From a checkpoint of a small sound classifier.
Model: activation gelu, layers 8, width 384.
Data: trained on read English sentences (LibriTTS-R), 15625 training examples, 99.9 epochs.
Rows from block 3, named by matrix and row number. Rows with one number belong to one neuron. Each number is 500 + 40 x the weight over the matrix's rms, rounded and kept within 0 to 999. All counts start at 0. Numbers have three digits each.
# fc1: MLP up (model.blocks.3.mlp.fc1.weight, 2304x384), inputs 110-164
# fc2: MLP down (model.blocks.3.mlp.fc2.weight, 384x2304, transposed), outputs 110-164
fc1.851:507574447472391469553506440476477539519532454472486573510449512495484560511542456527496464435533488466492519510535470491491515530458515502529428504519524571506554514
fc1.852:445441452554517457474469475555417455491515496490512514483509488458502470506516499477455519464478481474490483426531531474503475460537482505468479500520518540531493547
fc1.853:534472581491516471455574543440512498503463548440523498560485438582511505480467520526469446472505537475542475541551476483572391501433493486454519499483522501523562378
fc1.854:508476501516547512505492491561465517393472523486469498525469524578511546506484509525476502405500549540554570529464530485432432525492476501474533530579535467500536520
fc1.855:497525606521457503503515487526512497570471473557596527533425483502527518482529520408482487512461560490481431486517523476516528397490524496409558492474510536543547521
fc1.856:426525415502490439481499489504470516482525481521569460471466528540526521485413496537501490494438475479488485542522511497529440519545507524509448488529446466469512533
fc1.857:476475548462521529507540463542502464471429414449528455510448463565551558534513446483491471501445496509437529536476438492487408497404485425486462471440462440552417487
fc1.858:532460411508403415504524536513482497482519517505513514462491488504499463489525521560456516492546563455519532532519523478500559501494502529497522549443513507520486529
fc1.859:555484508518481448522505515515453520474503469456491497461501457530510486497527535533508516552559486541514532544458465453529469527503501550487439445461526506491457484
fc1.860:494411493519472483468473479509468548603484521525517496415484474575535485472498532453516462498490512535532465455500461514491474529507498481522506460539556540509401575
fc1.861:465464490501491389494513485531458470503492491459556478477459454461506491530539524510495519518440535469464540492504504562473502474493502496507482538479460513565470481
fc1.862:458460590467535440488557514556526476554485463476545518531474481445508515525495487485504431560473549426511454564470497455529454441496542502470471465478500511473447470
fc1.863:505515480469537612508502555531525546463561586567447530584486551484444495533531496486475557545549434432437488490483470435479571500426474447552455507473487546501538470
fc1.864:524518528524561553471510535592504564589497499543485435455478588516546499534495510535502527543491520515566559558503505511510530519489534460545535414543541563478490506
fc1.865:530536488474513452515462450491554534368523438438538545513523524449524502514515473504493507530466448489492516534502570518493501496416537485500530464487503534488507497
fc1.866:448519450447479567478548508472567539492540527541498454516510619505437473497499508443467489591443453451401450516492471416518508473409475470513485496536462466504467469
fc1.867:435531500474499525449467573490471513483476524520500518538408493597512448502528476502461482534550610467500537535480517478548475412504482492466599519542497510469469514
fc1.868:548519553500464487489538441440545491538496481538477582498550483392508521494586518539599482470516487419511487472559511473503527522529527560479473481509493486506548478
fc1.869:553501460492477468530524572458529482510567523517508515449543486494520532550533465436530499518504595544582537483564597509545595571554525511533516471562475479475505473
fc1.870:483543526498546493486526497499498493547450521546455540482510448423564489517579536489543540463496483521501531515471450479522556428533479514491478518454429487505528603
fc1.871:431631551449600467412495575525505495502543482548563457566458486444481542447490493503460418484461424518515522537499538542440466548393516502501497459573573520555526500
fc1.872:460486509498523498455483518473483543485479515429513505473504511519517511512487472462475445530497453415569518494512538497514492523408466479528531515458478508564524473
fc1.873:518496502555480512459487499535509497477543513489534509448541453471523486496502519489475583466418477500534534530459464470504539550448505510488553493449448492470442480
fc1.874:489547506536553476453516500490585510497525486548538477586512568585532521494447498554536510522477525525497481551506501448481438551494565516447457473507551506480485511
fc1.875:514444477505481455461472514534467507450503464507517544475505527513508487457513546522499481509572484455494538501495474481515462519496478531488524511473600494484447531
fc1.876:509485513512481539481518507508487517510565548543501549485435509559506500476492457505443554475492504451504460557462497506509638566480500450482486507450513498507501513
fc1.877:510532493547414486452505504511574547519529532480510554547518513508490502496499498567471532522532536392493501532495497437560539521518507436481451538426430530525514497
fc1.878:469476584443490512482472560510468493485487542485514488520623437456438521538485514494456506492541498520513506601558661531532506453471488586479504477527485534603509483
fc1.879:523467508536454548444497462484483512572541551547469498521520457553455501506536481521447534478475458456499474517454475484509438519455540507512523520446461446471516473
fc1.880:533454511523509554512458492514433551434509587539524498518532530523503573493484510521518441391506611539608517512538526472479482529511425551496538521496523481542555489
fc1.881:456532486492450505525497550436472451410516507496510510508602584534463475545491525556472519528442535498539524487453473482497519499446440550557462446569508499462536519
fc1.882:427555420458483478526495447453445597424491472483487475450500471468527502497529504523408449538519476502487466562479499483501594585489457529545422542482481467491489481
fc1.883:569518503467472539486571518496506502445469508469494497521531531549516481510455531569476529442575537521526527513438524508485475562495510458495447487480579513465501524
fc1.884:463553513453455528464524456435518474528472512444503444491545557556505518562507549434542540462531498465553493478555549542480482516526477469470530457439516496532495519
fc1.885:485476421474543496509487572559498559433485468433500463554555525511481549559505515455493507543466509655537515480522491455459569499546504503490534483565504518506499511
fc1.886:485552526455550512473495630512421519384524449490503478532519456534515518490490501580502477559490490456578538554485508491537501483473511416536473413475500517557488422
fc1.887:485500496503434468526510519530503524457493471497482536536474489575530500510500486560479474482547556452534523510522459517511505499476497542506448466463484529533445511
fc1.888:544523426556524507468492486481472512543522522527462473532561481570497509504519482511483524523416529446521498509507508503494491524449542522481627527484473504521494552
fc1.889:555497569520528484473473511437509535589533496492535439448543548521550507506388518522558482539543565458532496574576559558512441558501469588487593467413525573527492419
fc1.890:532507425448503449525533498453463526523499572517492551461487532494479522507508490456466466508548508418524485482503513515442481492466461503489467469501495537485528482
fc1.891:494565473527514483523515508505500503426547460423459574517497526584493479510533469433523542532627549558511460466532505475535459565500475457522412510478508495543551471
fc1.892:452514588431524500500524496478554570406523442482466511522438540621541487522469465500537548517510512466478471582478467509457421486481506441475484513521529499526438540
fc1.893:509469516483489441511474497504415502519464488472501496480467468483503449489460537462431427511524528482478425449520526509496451482476421539460519497492481546503440500
fc1.894:448486550485530449528522525561491502527475534500453525538526441467509485484531477413482497447494529479435476614556521509533521474472470510452518486563510516501425540
fc1.895:470467453394605390501506429507522545534546374438466553473526476518504446547438470502488467606541510468446498571523537489563475483531496481487444448453546482453438513
fc1.896:525516538504543465512524503488465533489505477532477524477490523493538513497497528456501513454520518447500487508536484467549486542492493526496497468444479483489519519
fc1.897:495496526520491536454493476467487503526529522529488471528536516492487521533516536544527474513454471494469516545536545444532529471473533460517398527536444493497579509
fc1.898:526539550495515529473503468524516516533481516497511450483525571435489525520498527584559513520439510516532561542497522527522555500459527493529447485481517560462529472
fc1.899:550498510496458420439503490524458493471445544481534472450548430500519537556616480491554553530498585419454510535507483507527454507565505597509504531428535504518474455
fc1.900:475455576540530559466520459503452594405520521520578557490464599550457502482452530556518546467413562464478504484511493473488369473555444450456513440544462469544435466
fc1.901:548536522485436446478533599482513573463497449485506572536499503410499542524463477524526451504546550547510525445488532454540536484528488541514501519564499519459521490
fc1.902:493553554522474504503543498481475492543481495407511548487469528512499522523524527475437539482521515478445477526424476460463556473532514507502487480500469473568498505
fc1.903:527499440485438442479481471511464486462503522478500521455489464527508508485506537502437492538617511408499536466529533466524525550455473510492503504448522541472496520
fc1.904:433525441450497551548522460446485492556554514498543470499510506394525480524507527493570474497527441485523495509523464508412514544434500551528345515467461460501549486
fc1.905:348467520477452455492460585588500502465553543533433495541542467459476522494472491406469445460437467470526485528506492534474490459504526544473451540497503437612428422
fc1.906:450523456413465420524462511543488461450474441495489508485494511493555546474468575476543518619450498467518434542560506442512397491524499560473513476506484538502497459
fc1.907:511508471508577436430465516528529548445501471517568475510515559512518483567435567429483552535454533499555532518488517486524567487450498528519545441492452486494421521
fc1.908:506509500436509514511526463532565523394501518493504538507501564548525494487466470527549469477432556485502495474614591447470478488533517495483484466503450528548519403
fc1.909:549530578526469473441555530525467513464462538470456478433490488654525561547464480534501500485485512533543517453472506466441425472414462518475497541577529480554492491
fc1.910:476469504531588496507509524535481484523478473481527531573497594474489516492470468481508482474503622517476432493555540483455491502485503504527498410504491547526538434
fc1.911:536562452462422482515516506479527525486511490528469517522481495431520514519572482523477392514560473517550523558470507518450641537472539538488424447572575526483537454
fc1.912:495478467458489477459591509511436496553491454517531466465518524442472484534560456457481552487428468452507499501458404517500585520459496463505527558513476489490404497
fc1.913:432481429509476521515527500474497503513469501544485523557471467567518487524543484505491462409499529515500483498463477507528482468536531458549476493475481495548476427
fc1.914:551506499531486552440545505518433488538490429529540465465509452500482539512531431437457554488449479460446505495466377496499542506436473463514496531531475463437407540
fc1.915:440525532566426526452526519549527557405478444571479596549443560539486506471456476465515498422447535438571518525468470513440439516471519501511466515463575520492482485
fc1.916:521434483466631413408524529501458584607500488462510477481492527566516417591509538512543524530577478435577471477531514519519396438486550503495556522460470456555496525
fc1.917:465467412507445483497503463536486530482529524447548507496539404487471500497502474456518536477468498470513539495462434492479456526525488486538470535537480520497512540
fc1.918:459481535511596477502510477518454535544487489456479482496468598477461458486484512544470481514518567584523472479485517477511447515487446491490485572498523492493431485
fc1.919:503498469517552447507470511534470525477598491467504521542529504538520471482483511550441490487541546516443518527510482489496481531556490494511483517535499489501471491
fc1.920:526466515441528424499474478520509494476537508497515523484451511489515476492503499495396473510560470453469560581477511480507499462463496498494545495537596543461441526
fc1.921:505490559467474429472526469547512539493489525439531498546511462486469485510468524428544507510602582483557472567538571493512456519572482510558481496482449478500504580
fc1.922:441533475513543522489505524512479551555505535480495506518481529564510491473565516530500562515410497500493477481479462509545519525495501444520473446492546468466529522
fc1.923:552478491434553485511486462499455446489433429493523554484510511497551470529521503505474483567566470518406461619459511490544513527484454458540428492439491482486421542
fc1.924:549493417484375424503478524512489512490545496500489544478483467514525483477512518550446504526611539454490547505532515434516492513470471539528509494455552545484487581
fc1.925:454518498511511495469515392548555482555496453504449564484500423463459522514589516407441534531518599402503496425433494525505500554538483467542494560577446528497520575
fc1.926:505529527497459406468463557528454463477518526480507522481493537457512488510520465522376514507610489501523482644456482463526553486454511454478542504489550550475466524
fc1.927:479465568557352604474530480491550483398517529511485484529540403437582517531471510474525541513415494463519487571490461456559465470525417482518479499446452480505546455
fc1.928:495528480527509506487473528458481449421550503491514504505567571505478529514503512524455479501429553491482511517455509504511532502438425529496436459490479489462499497
fc1.929:498473521496488481465471443439566541554503538420478392489548550565486563533471480426510499527506433461498513457563454521527506518453457523446530513563468451534479537
fc1.930:544546452507395534464488521510519461439514553456512488508586485427483481528537516540488473497439528562550475562543536524570556504487460498525511501482490542511495411
fc1.931:550532415454373422487508508464444542525578535503509550540445503450442508465521561465486477498572497392579518505467491551508421513478447527490486483492485540454546528
fc1.932:510493466508500465512524523474566499504489494504562488505518507610530556486539497490461461528455520520450487494453467480459553457573529451470515528478484480492457548
fc1.933:485505482499523456532496447456458544441511521480476561472529513543531454514498530470484512497583504557458499591464475520536457534532507505523521535450493474515463464
fc1.934:520459524463510439503494515531482441513495517448511502414496532439512479521510472507398483544586505453486486561477480487541465486492485532476516502519525539509458527
fc1.935:515539518466471533560488466505506488514500502425508450493518489517541479514460538564468579486456527500527521476531508491538515487377550539501459524475492517549503492
fc1.936:451434435535515530517486482535564546546566560503520536563462514547493522467604467526527482514405475535502494487439432505473489429541515420523473542532524465477474569
fc1.937:486503518474604459561485486479518510448478417465476492492483537629528571509451475553488538467426486513461529525495473479474456489449481453457489521541470482540434496
fc1.938:561565488521605511518507487496551453482471461512457519559489496442501473533526506454480552483568471492545508560524540497558601570427525491469484474451489548507571483
fc1.939:545481533518532436472536483552436513529478501474561408470513406498590533504524476475559498482530548403525492522466516463541515407424516514512483463490505394534541530
fc1.940:570516492516369541468436466516508503456508565475541479524576427454464519528523523465519529517449534519554524546563553495522524458591526537472504504436529547539573500
fc1.941:468463498528468478476524496570591558441495411458494489394482500476520485531478551489510609464445551553483525483490512493546524468432476502521507484513461526533408470
fc1.942:496549491518519547505463514571550550462468545544468498431454520442471487533503575463525469575476504556552493456450581481566531520516532491577493507569440463530533457
fc1.943:452429560484453465490538497466522537497427491468488559445527463494498529493431493511544515510466498425539504487509561460473473489530526521490428502485468521505573457
fc1.944:459490534507495534429495522495501485541558563523496478511477551512475496478537543585541431547506484498465506514452495482487583480442481459531414494507482499477536557
fc1.945:457481494490488516536475516485501506468528466448508449469470588485545547472493538519501492517558533557482487456514488495429503544451478511520460516551560503498495541
fc1.946:429568507511533543539524493524514485521486479514470490570521510620483515452504465447502478527386525452470517553466478466541493432562530494493497466523506498522489468
fc1.947:469536536445409489541554476491517484486456467501451505423518488478506550509511439561532475487563527476507464451519453452489506495443481583489497509531521523571576507
fc1.948:557473543555594467488521606478482464497467527502482519560494450551506530533435523538532439504513442412502474457507523436490449547465503515500458460439437503545499441
fc1.949:514494436490494521521484529524500493520545516517508575524410502566523504475481515516478426498497427458568477568433522466512493515458536495491526499484594563531488460
fc1.950:588487458493368467474478510544507485497515540517541505517463469472506478518518524530449556537606498468530541529537520459560527504493496489537538525431492495490490557
fc1.951:494454456433550494529510493527543486430554427489524518552485492500549517521505520486504456507607497490524455545518494485557507473492447447527476476468476528503394483
fc1.952:520504521492484516505458487450515445510548524514520492520457436574493479484529425452492470491551482438486491509464490546499543440517502465493484478488464469552486455
fc1.953:548496557569547448526561459509510512515493497538472461569503434501516467482506470480500604533433547481511573542467490499438479433469421486493418498486624472485504531
fc1.954:488516568515578486469482530552495493530493534579454504471521491443556468542451503558510499515499498482464529474513556470495599558413502480527467540479477576506550517
fc1.955:499486443463449544532486501517477558445545560488488467418506489427494508504526544496466468467523486623448483522481539478502510514481476527423479564618556459531462509
fc1.956:513484478430403500492527445504491518511480483476424500463523495464519552502517423614483382484536566481476475465557437521482506499473473591492464507549565516603517447
fc1.957:594592524522444450544529436503510545476533470544500546504487512432493492525546441554484484532532546401572474517490490498481533520417525548537427435491578575508578392
fc1.958:460488544439463420508507509522519550551496461470492447455522535556455487469495494583509489497431511517514509525455569506428498495477482517446508522562445465559541517
fc1.959:540469523499483496475493462547449575568501540405489500463451494545531513568462515490502475620535573523520499477510529492467545435451503468491506526520523552450455463
fc1.960:506531523465564536502526499530525494455510436517459479491535507546518469503516508515548513488427448437493473573505434452499458498473477537556559462510453517485445484
fc1.961:434547428480505467475502519456561520472571545507575485557548588526456504563516534565430487495455584558535559504492440493441547467519495498493463489541528577502532512
fc2.851:570497523530254469453487513513497514539512498499487528547515485547492491485527489518509563523532509525539491534547541504497488482557516506501541499431491461464468499
fc2.852:499524484471547518495464501525481514505542511492540486514448493534489482569508499472514545531465475587499481504496480502533455513512484512487531490519472529523496531
fc2.853:468469486549443536441387438544482441652493495513579479518502472508455527514556478547537455467453476495454548543352439467437489493570600527474497500496445488486496522
fc2.854:466467492469524493468510511560518518503486555492565516490550502467497461505505515509495544514499488495528461461489505470538530463484535462470488471450513510450557484
fc2.855:516536521494514509457497538534437506500483482500467503481379528485501516519508458490497503487438534461503461519469529513440474442524491570494544545508487468507465496
fc2.856:490485478479464547516451481449517463540469524524474507486525434434508498460600465456450425491469548512473502528482560552434690525454487494520474505337534470526418504
fc2.857:451498486567544486462503520476499492524530514478538555463492452364499527376463500471462530489365535484504540449492551458459449491523511454523471488544479509462455471
fc2.858:393459487459650475451483498530529510544519494480496509578505479457512535504538508440527522489417458519473468496527506522543587507536472484546448505529508516475551501
fc2.859:539507532506482459456529508468430474517475561470495529525470511468539460555471483499443535479528509538561510517503489537502557485422474461485520483519489499504541549
fc2.860:496499487529541486505458405505487455529509479466510526498530499388508513511497476552442526514486497449467514541432531541584486408519482491486489484427494504516616493
fc2.861:491501470576473538529479534484516526463469494469516514448460453465503495514485515508509542494526503567582474486540511554487459489569539516499480527557484464483503501
fc2.862:533520525499478463473493499492484567498494535496543508444449505365511486535459497463430525497418560596482489474479475502524469463567499505538482501485473523453514462
fc2.863:446528529527460400490469542511452497538508530479491535405551518376518501524444458414508494464494518433508514408564465541498493487559470500469476505514452544513457485
fc2.864:441432503543497553534538505457521431531546464532457494497409487429500519466589494485490503491524457435489502507566508474438501566480505508505477485477530479498487489
fc2.865:514492498560516493425477418502497519511531455521485512485402504529494489459467485494503456454520508467491527482545527546564464508536454518538541488565442515455485505
fc2.866:470485471543538453524535498588456541592523530493499550428484518397520491475507472413514544488483485508538501483484581484537522546506517543448530487497545567506496476
fc2.867:497525519526465483408488529509520465460524487483528552543529449468499509496524542510531498439521482503549524479500465511528471556564452486513451509448479502530575496
fc2.868:461533510582495515520527464496508576476514527497504505517476484573531483510511509465505503531523489601478480489470581521504536473521512501492502503492471534489452553
fc2.869:476459481541333529543459449551488498469537513482540489523527473545532526503591484516474445489508538546494516531466453517506404527552580506490501477470535502548490539
fc2.870:567515492562504513504534504506460520486412438500499557430459488405523484549464477498509561506546485526547472373531592522497550518593429498506468519497477454518497512
fc2.871:541432524521489428528456492480569445566565501492503491514433511558516541546475490476512585473442475437495498509430499518511514481543546504543487523493412522487476499
fc2.872:569534492526540435493493392513483524530525477520511452514453512532486550482447494440462502494408461589400498521562515532489527513564511542492474460525522548495481481
fc2.873:426528516477594396482484499475423464533487424504549519517457528450478499468527510517516522522607494440519490499516556473459413509509497445538514488474467464494592492
fc2.874:435458495526525520540473531406500532499477553532514490505536481409499489451509484460457553531547510439505481527502519574482539549492476473458491513436528516514556491
fc2.875:525539525507579561466508466476490497451529533462487527537498522511484449540522477508433538454419530495546486463501498483458463531487500497485539497507503508482552488
fc2.876:573555507478546511510481450512494473535506539525572523480497486339515482524466500494525444472578526494517455491521484505539427502559532490482532466633490517489452519
fc2.877:570487487457703517509448507570533500493500492477540501524462512475494516483437469475501497463519481600564540420455563518518449511541510519500530491631490532481463489
fc2.878:470513516483567484473495529490477507586562491551471502516430523610495529534624499527562541478475519577504509395495436503507432478521582505509496478562419497484477480
fc2.879:490501506414566377474470545457457460511493532490486521485513499484482498491557550528462450539562504522501499465508537542537515470465445473534531500511480516469456490
fc2.880:551498526558502544475498434565528473512512611567462504478430458573485527556518516533503580564446512529462535501537462557533430434511551472457526466502434525483488476
fc2.881:371478494534444520485492506544486512477494550484489532459477524408530482509507503458487446528662491580531471426523520555441495557581520487508509486531487513496483452
fc2.882:578477489489364404554524414472534398540481537482588484497520455533508485465488516443558490542444504505476502486468619560498509432546476501514518491472483549487465525
fc2.883:475471512495488452452487513559490500495546519495475492439448508404498542484404497475499448516466495457497556532463421472545528537490455466506516533572511487537595480
fc2.884:638493471577554541497394466550463513467532511536524448375480553462477501558529499501452587508461517634551473565505498554516526532501540462514467467510516506545421490
fc2.885:476513461575378560603588528524460516507463472480544510479448506390533503532540521476475453480700514581520512445491475590464480524500456516490493505549518456453471536
fc2.886:516505524563485444439480426509549480463520488500506502518452531544485489458444491532538550483483482497544499506531513493529404484516519455512480475474490526488518473
fc2.887:590496534523357446500499521471471515565523520492517492525479458494506512540517483499468522488515464512503486559512509489464520504518476499482517513513509489481494508
fc2.888:429462476509725481519463495478489432544517538487417503475458535384489496545609524544503392534529436483516456474531551490491515509447419504521489501474486510440521481
fc2.889:476496480535418564473442445493517509615541573483436442541460516514499533500571478483482551470505479534458495416502448436509410470532599481480477475623446484499460491
fc2.890:507468475534517460525469449495513471496507456454480502519482510474525504561485502493514563469431482511405473537433417490526548475533578540495560504571475521520506474
fc2.891:497533482551390454450502479466515478524506462509509466489425530414445513492484521465487411472463473434470518528522467498518545492460479498514505498482553505490459509
fc2.892:493453504551617471489520485513511542463498501492499481502518474477469514495503516489515518534447497411538441433539554530429561536507508418506461502495531538445542472
fc2.893:508494468513569526472441518480475477567486490497538514493455496562491502495503483530513577469472495525530499487533493487539475472522475540475530489516481489542534511
fc2.894:563518501484609499477504479462539486507575494494487524457446484533482528506574497494529514532391484561531477463507501473471559460519522494426498494455509495469527486
fc2.895:491484479477485474509389546484364582500512545483506510424449505474537462512456469423462514436371526536442470458382450516536544470441492494488475482467497482441516447
fc2.896:455548480504496494482500455505482468524495406488546522475507517506505529440521520509511502565524481516510498535538517560424480511469505459515500500530452485495546497
fc2.897:506482537529534519517471467452474482570534483515528472474454475484499498461534510406513528527522499522463567493527497544454506511508519496514491491493483511476412513
fc2.898:513445513549507515546523462444500491522484470518489482513519512517480546495576501523493510502550483470445535513532472520428457504526545511477509490557503463536451504
fc2.899:412481501499541590514490519404532490548561572461496465490394511511502459557415528487534488418395470578595472501532500500513560519466456507504515518623537460461430486
fc2.900:453534544519532584498477500454501460530513514527476473474506512393483471510453494465500552419435537569487509453516508511482591469468510501493511488494549516541478519
fc2.901:563494533483452493481497441502501522493437512472484495495496515468510501553462513490507524459532503528517448505515497531569504485513489455520493521519476474540494496
fc2.902:477484495556499571459470507528447462479507476458525501375490538474490507461501458485461500539538514472530429506514490513436581505574482545483494517516537480480472507
fc2.903:424487504454605500499510455506455507534515503462473486561467513509516541499538457495507558467375462519431452534468491524563571506528497481520494480491525526500563471
fc2.904:637460495496323446537450444563494575487508482494488526544448492565548520488441488489467534504608493584450461503566564529446581447544497529509526496489489498517411518
fc2.905:324463528544692562521494507502499436576601627517437488508468468653497530502540488508571553545407455500487524461468571486473481515463547516463500494542456549466533537
fc2.906:496420480501453452470514576502464510451490536512483507463562475347503495447461505484542471490593510536453535447473444544509562484519536474536475487568543475509498509
fc2.907:436491458480473510532544488494476417532499478463537542456436543433519480498498469520522514571554465524470512537517586454495396499503491531526501477469498473464540489
fc2.908:495529499502491549555477541548536473382460469502479471545548521540490557470519548480545546499478530502485554553458448503481454551458516477509523480475568504513506541
fc2.909:498429481564534555492467510617498497458515491473522468499546502339514471486473516488509505518477520521461482455524499559487538512446496507520460471451529516497537473
fc2.910:508488490522543500518523517438454517502481550511464537497497473410496566554466514503488471497511485561429496539443517492530547448484447517499513499519507518511455497
fc2.911:530541515565343445458495450509468516575537539504543515488507486455527489514463508491543500502599547503539482538538518499496503523466555465505486508498526500534470534
fc2.912:414389459553614421491513583496475488494411431498467543542440538405519474506529522574466542500547487477462396474525483437527529517492467476549463479535513484478565478
fc2.913:467490480447594476530528533465509503509418462500495496504523482417495480509488490501483472566415485540461472496586464507499586534521533500495491522464503478509515506
fc2.914:383437480488650456473489515553431491526494426537439498536484552403518494445535498585493546544548442418448452488534512471511485534547447521562489510515463507475579491
fc2.915:500474481577587447506497533440503490485494556495539505508513486408498451450446499488488506597389509542453474488521597498523501516447474522507497513472538524497554487
fc2.916:572519482475482474434435490537504464437472466509467503465506499367495474485534504562491483476457521559453490514521468496475571518462448476523444493556507465506526428
fc2.917:442511469391553502442438538491497454516483519513486483511470547532494461546541518530480495468524489433521470452466515489480505532448532452520496490502483467494509483
fc2.918:494479535478480515438488474473513469488502478488525498476442522504500469486491506496495496466431469393528489536520534508546469470556505534528486520456560494513524475
fc2.919:471532485492381519495522569435491489491472531519460492498507455429481504442541491500416507415432501527467523486493538485471654520472525476480490471494522504484581532
fc2.920:495520480552485535493533474501528462464534493471521516533483483481523499478532497517470545457453489489482484526498497520497531516508493522537525483498472481483547512
fc2.921:480522492505554483466406544441484454459461465519529467458501504466515494515490442528522459517421485498472541496498444493521593495497489519513501531458481480516518475
fc2.922:510547500454560488488505519542487488533485557480524516455365491404487507589515497506433425502601477463458534530469517562579478496542487512512513506485474501514518445
fc2.923:574485533485490493442510522516470533512488551470493536494484476485506489471435522496462479524439526525514504433436526534470477473506538476532460481494478468495511463
fc2.924:352457496478672509473479487519510470549528498479539514586501477504515525521590486467490543454343489468495491516566502491548596461519486491546458490480501524501613491
fc2.925:450471527503595508478439535500552544621437495500464502441427511613471558551552492535519437461419506466494497470568455452488494572516483547518475512468514529490579486
fc2.926:526535512479469501501528499530586492526531505500532504466487490477529520504490520484466507484457522540473491516573486518510490491457494470468512498476472523529496510
fc2.927:495527509447665532486440539586526543531501543523508489515465489561516532476503523472427518526492482569627533457449424486546539490485509458531511502494482484421485494
fc2.928:376492508537435539509463477560514475436473501496502508447486520436491513502498516505470452506591489444513506500474515535473497521558510509499512483584472478497526486
fc2.929:497469439497537552526454498434447477553489477510543460517537462434451528480498511488487514523441518535486507522504520539444622451486493479523476493417496538492520506
fc2.930:509515506544552516484547558405466539539430542500455475497438471570481526473546500507491538510526472460471512580521496470497530535507470488500487490462515484486507511
fc2.931:452514501430670492443453516499496443473488522476522486532493446462508508494514472516545530494404480498535506555543475489513545453493523491524523506484497529536470461
fc2.932:536527486493317532527528502493483527438524505512517484530488475450496511531509526504490413521597545427596475483491539547571371510454524511529499510550476486512548480
fc2.933:553472517500447496490503539520489550494440475525498492517549456474504491513532486472525479533453530505491536509538529500434628473457493494485486516459540496456483517
fc2.934:510537488459502499474536500467486455491485521458500518505507521545514509490530492492483562483436505517495486474500534527447494521476477481486478513542476497500542496
fc2.935:513484530502540469508499467548429511512505481485486497478545527374494482520413481493516502476558471600535449476535440492540512431539503499486490486563478466482510552
fc2.936:506487493498391478537557554555451579450511536504438513475506498539515524521518558504457457491608511512476488474543575561435430526375467474492476498518558473460567462
fc2.937:342429535522569535519475523530479475474518507476548501468528508436510483454541513470467520501461520397513477457429545435458531476491507457476458484464548508452560484
fc2.938:492492456535387431534464540467434522537472497542486517432454482401515463515453517507498464514551517510528476456557491533532492503561516510531487488581405458490487486
fc2.939:504488493483610589473419435538486524571492498465450535428464542504505438483403483512466495448524483644569477460545456505531538522514451523486478482396510533460437481
fc2.940:452517515477681560459467532447551536544504540497490496480454480541499505490510488458540500500438483461462498447533494524469558566511512470569479506469486480467491543
fc2.941:511523505551551471531475435495539422517561473482535502478458543508510487510535456520481478495535512480518515525513556545491414481443509483485472485441490464477612495
fc2.942:424525493523534494535523531499478532583485484511542485550457518502489491558473476486495505480544491513517454467516454524467469457515417496480480508474514469512492524
fc2.943:611495507458541558515439472532519597509542533447517439532470535507516538555504522516548457465514502510557460495476483462521514464485508459495522527474480502468468517
fc2.944:466502550539498507476428526493493448505529581526510515397483491504473485537517465445482464531480482571529505406497593581511436542526561521476475468424467483459477446
fc2.945:565485509537459527468505489507490489505493516494501525458474513601509496516498497500543546491516498510559527503496480509469506460512484517503504484453482458510509502
fc2.946:516490501517633459523482433485535520588569550538492520448524440538488491502524495528493521525509460583486473563543531562501474502526554489513483477490478545473508498
fc2.947:539526508579295452491486493531435455520510526498461509510515467411497484499468489492541538517614504516498481482543478536564521465518464485502481504465466386503465473
fc2.948:512472506493372472462451421548485514562512524496495470498537488414489524519484480499525522503485484480533533517488494477568559489528544525483527516475498542485513551
fc2.949:432464474464541423559488568498591531463474479477506468521504496400501494566486513532531495563496458523515486535519525533506512485507493552471517511469482453485459486
fc2.950:394506495513711539489478501508495471530501532491534489511517476505510523503602470486504462484361485433559497529595534520532519469491436488579462484466518538502568520
fc2.951:513527539485411541534518513502509506462455526519449459516521499491496517561599468548470506529449462577498512465509569473486497529498495524464517429455446491543579516
fc2.952:543509492421447527533534511501500505451510524533505471466457504459497500483436492520510466509471510582574507469526531503542329509520511517488482509520485519446487509
fc2.953:552516472483457475490478488594498529537506456567463509480464534549529508509528514558475518550667495507424445488435453430457553525449499499529535479597456450451448516
fc2.954:446429481487497527553524462467494513515442505535462476445418518619505529517415513506528504541488513498581478418542541547552529518550556535476494503491448472476460535
fc2.955:534408527539602501545524504631459508498496518487520512493492498427530484539526522457470524505498509566532447484526520522458534497434476487535474501443485484537464539
fc2.956:601498525575274515442480496544552440494525554497486547546567500587509459520524462458531609524580520461499448506567534488541550511534486506498515485439485442478503516
fc2.957:541529509584345418460517513530500497574520491490560513515516486502510479552442471497505507501609521575518530577569555508501472491471570476513495522487493505494490511
fc2.958:509540532553509559532448530484443482526527474477546497467470475368524478445456511493446501529527505563495516524514512511574421492484527434476497516543477477485385515
fc2.959:522484491472524526574510497528474533526510524519560480513521487452469519522478486486461556504411451482459475539523540481515506519540476510475477503495535461498605465
fc2.960:514448492499382517448500494482515466440505540486448510479505488519484499450522498472544500481457479409517513462483507456496596490454551470492460473416514487458560477
fc2.961:488540499469263594540511480581463508463487491501484530503472516437513465570485526509455417524672509469532517476506486530437477444506474516492543494551494524465456481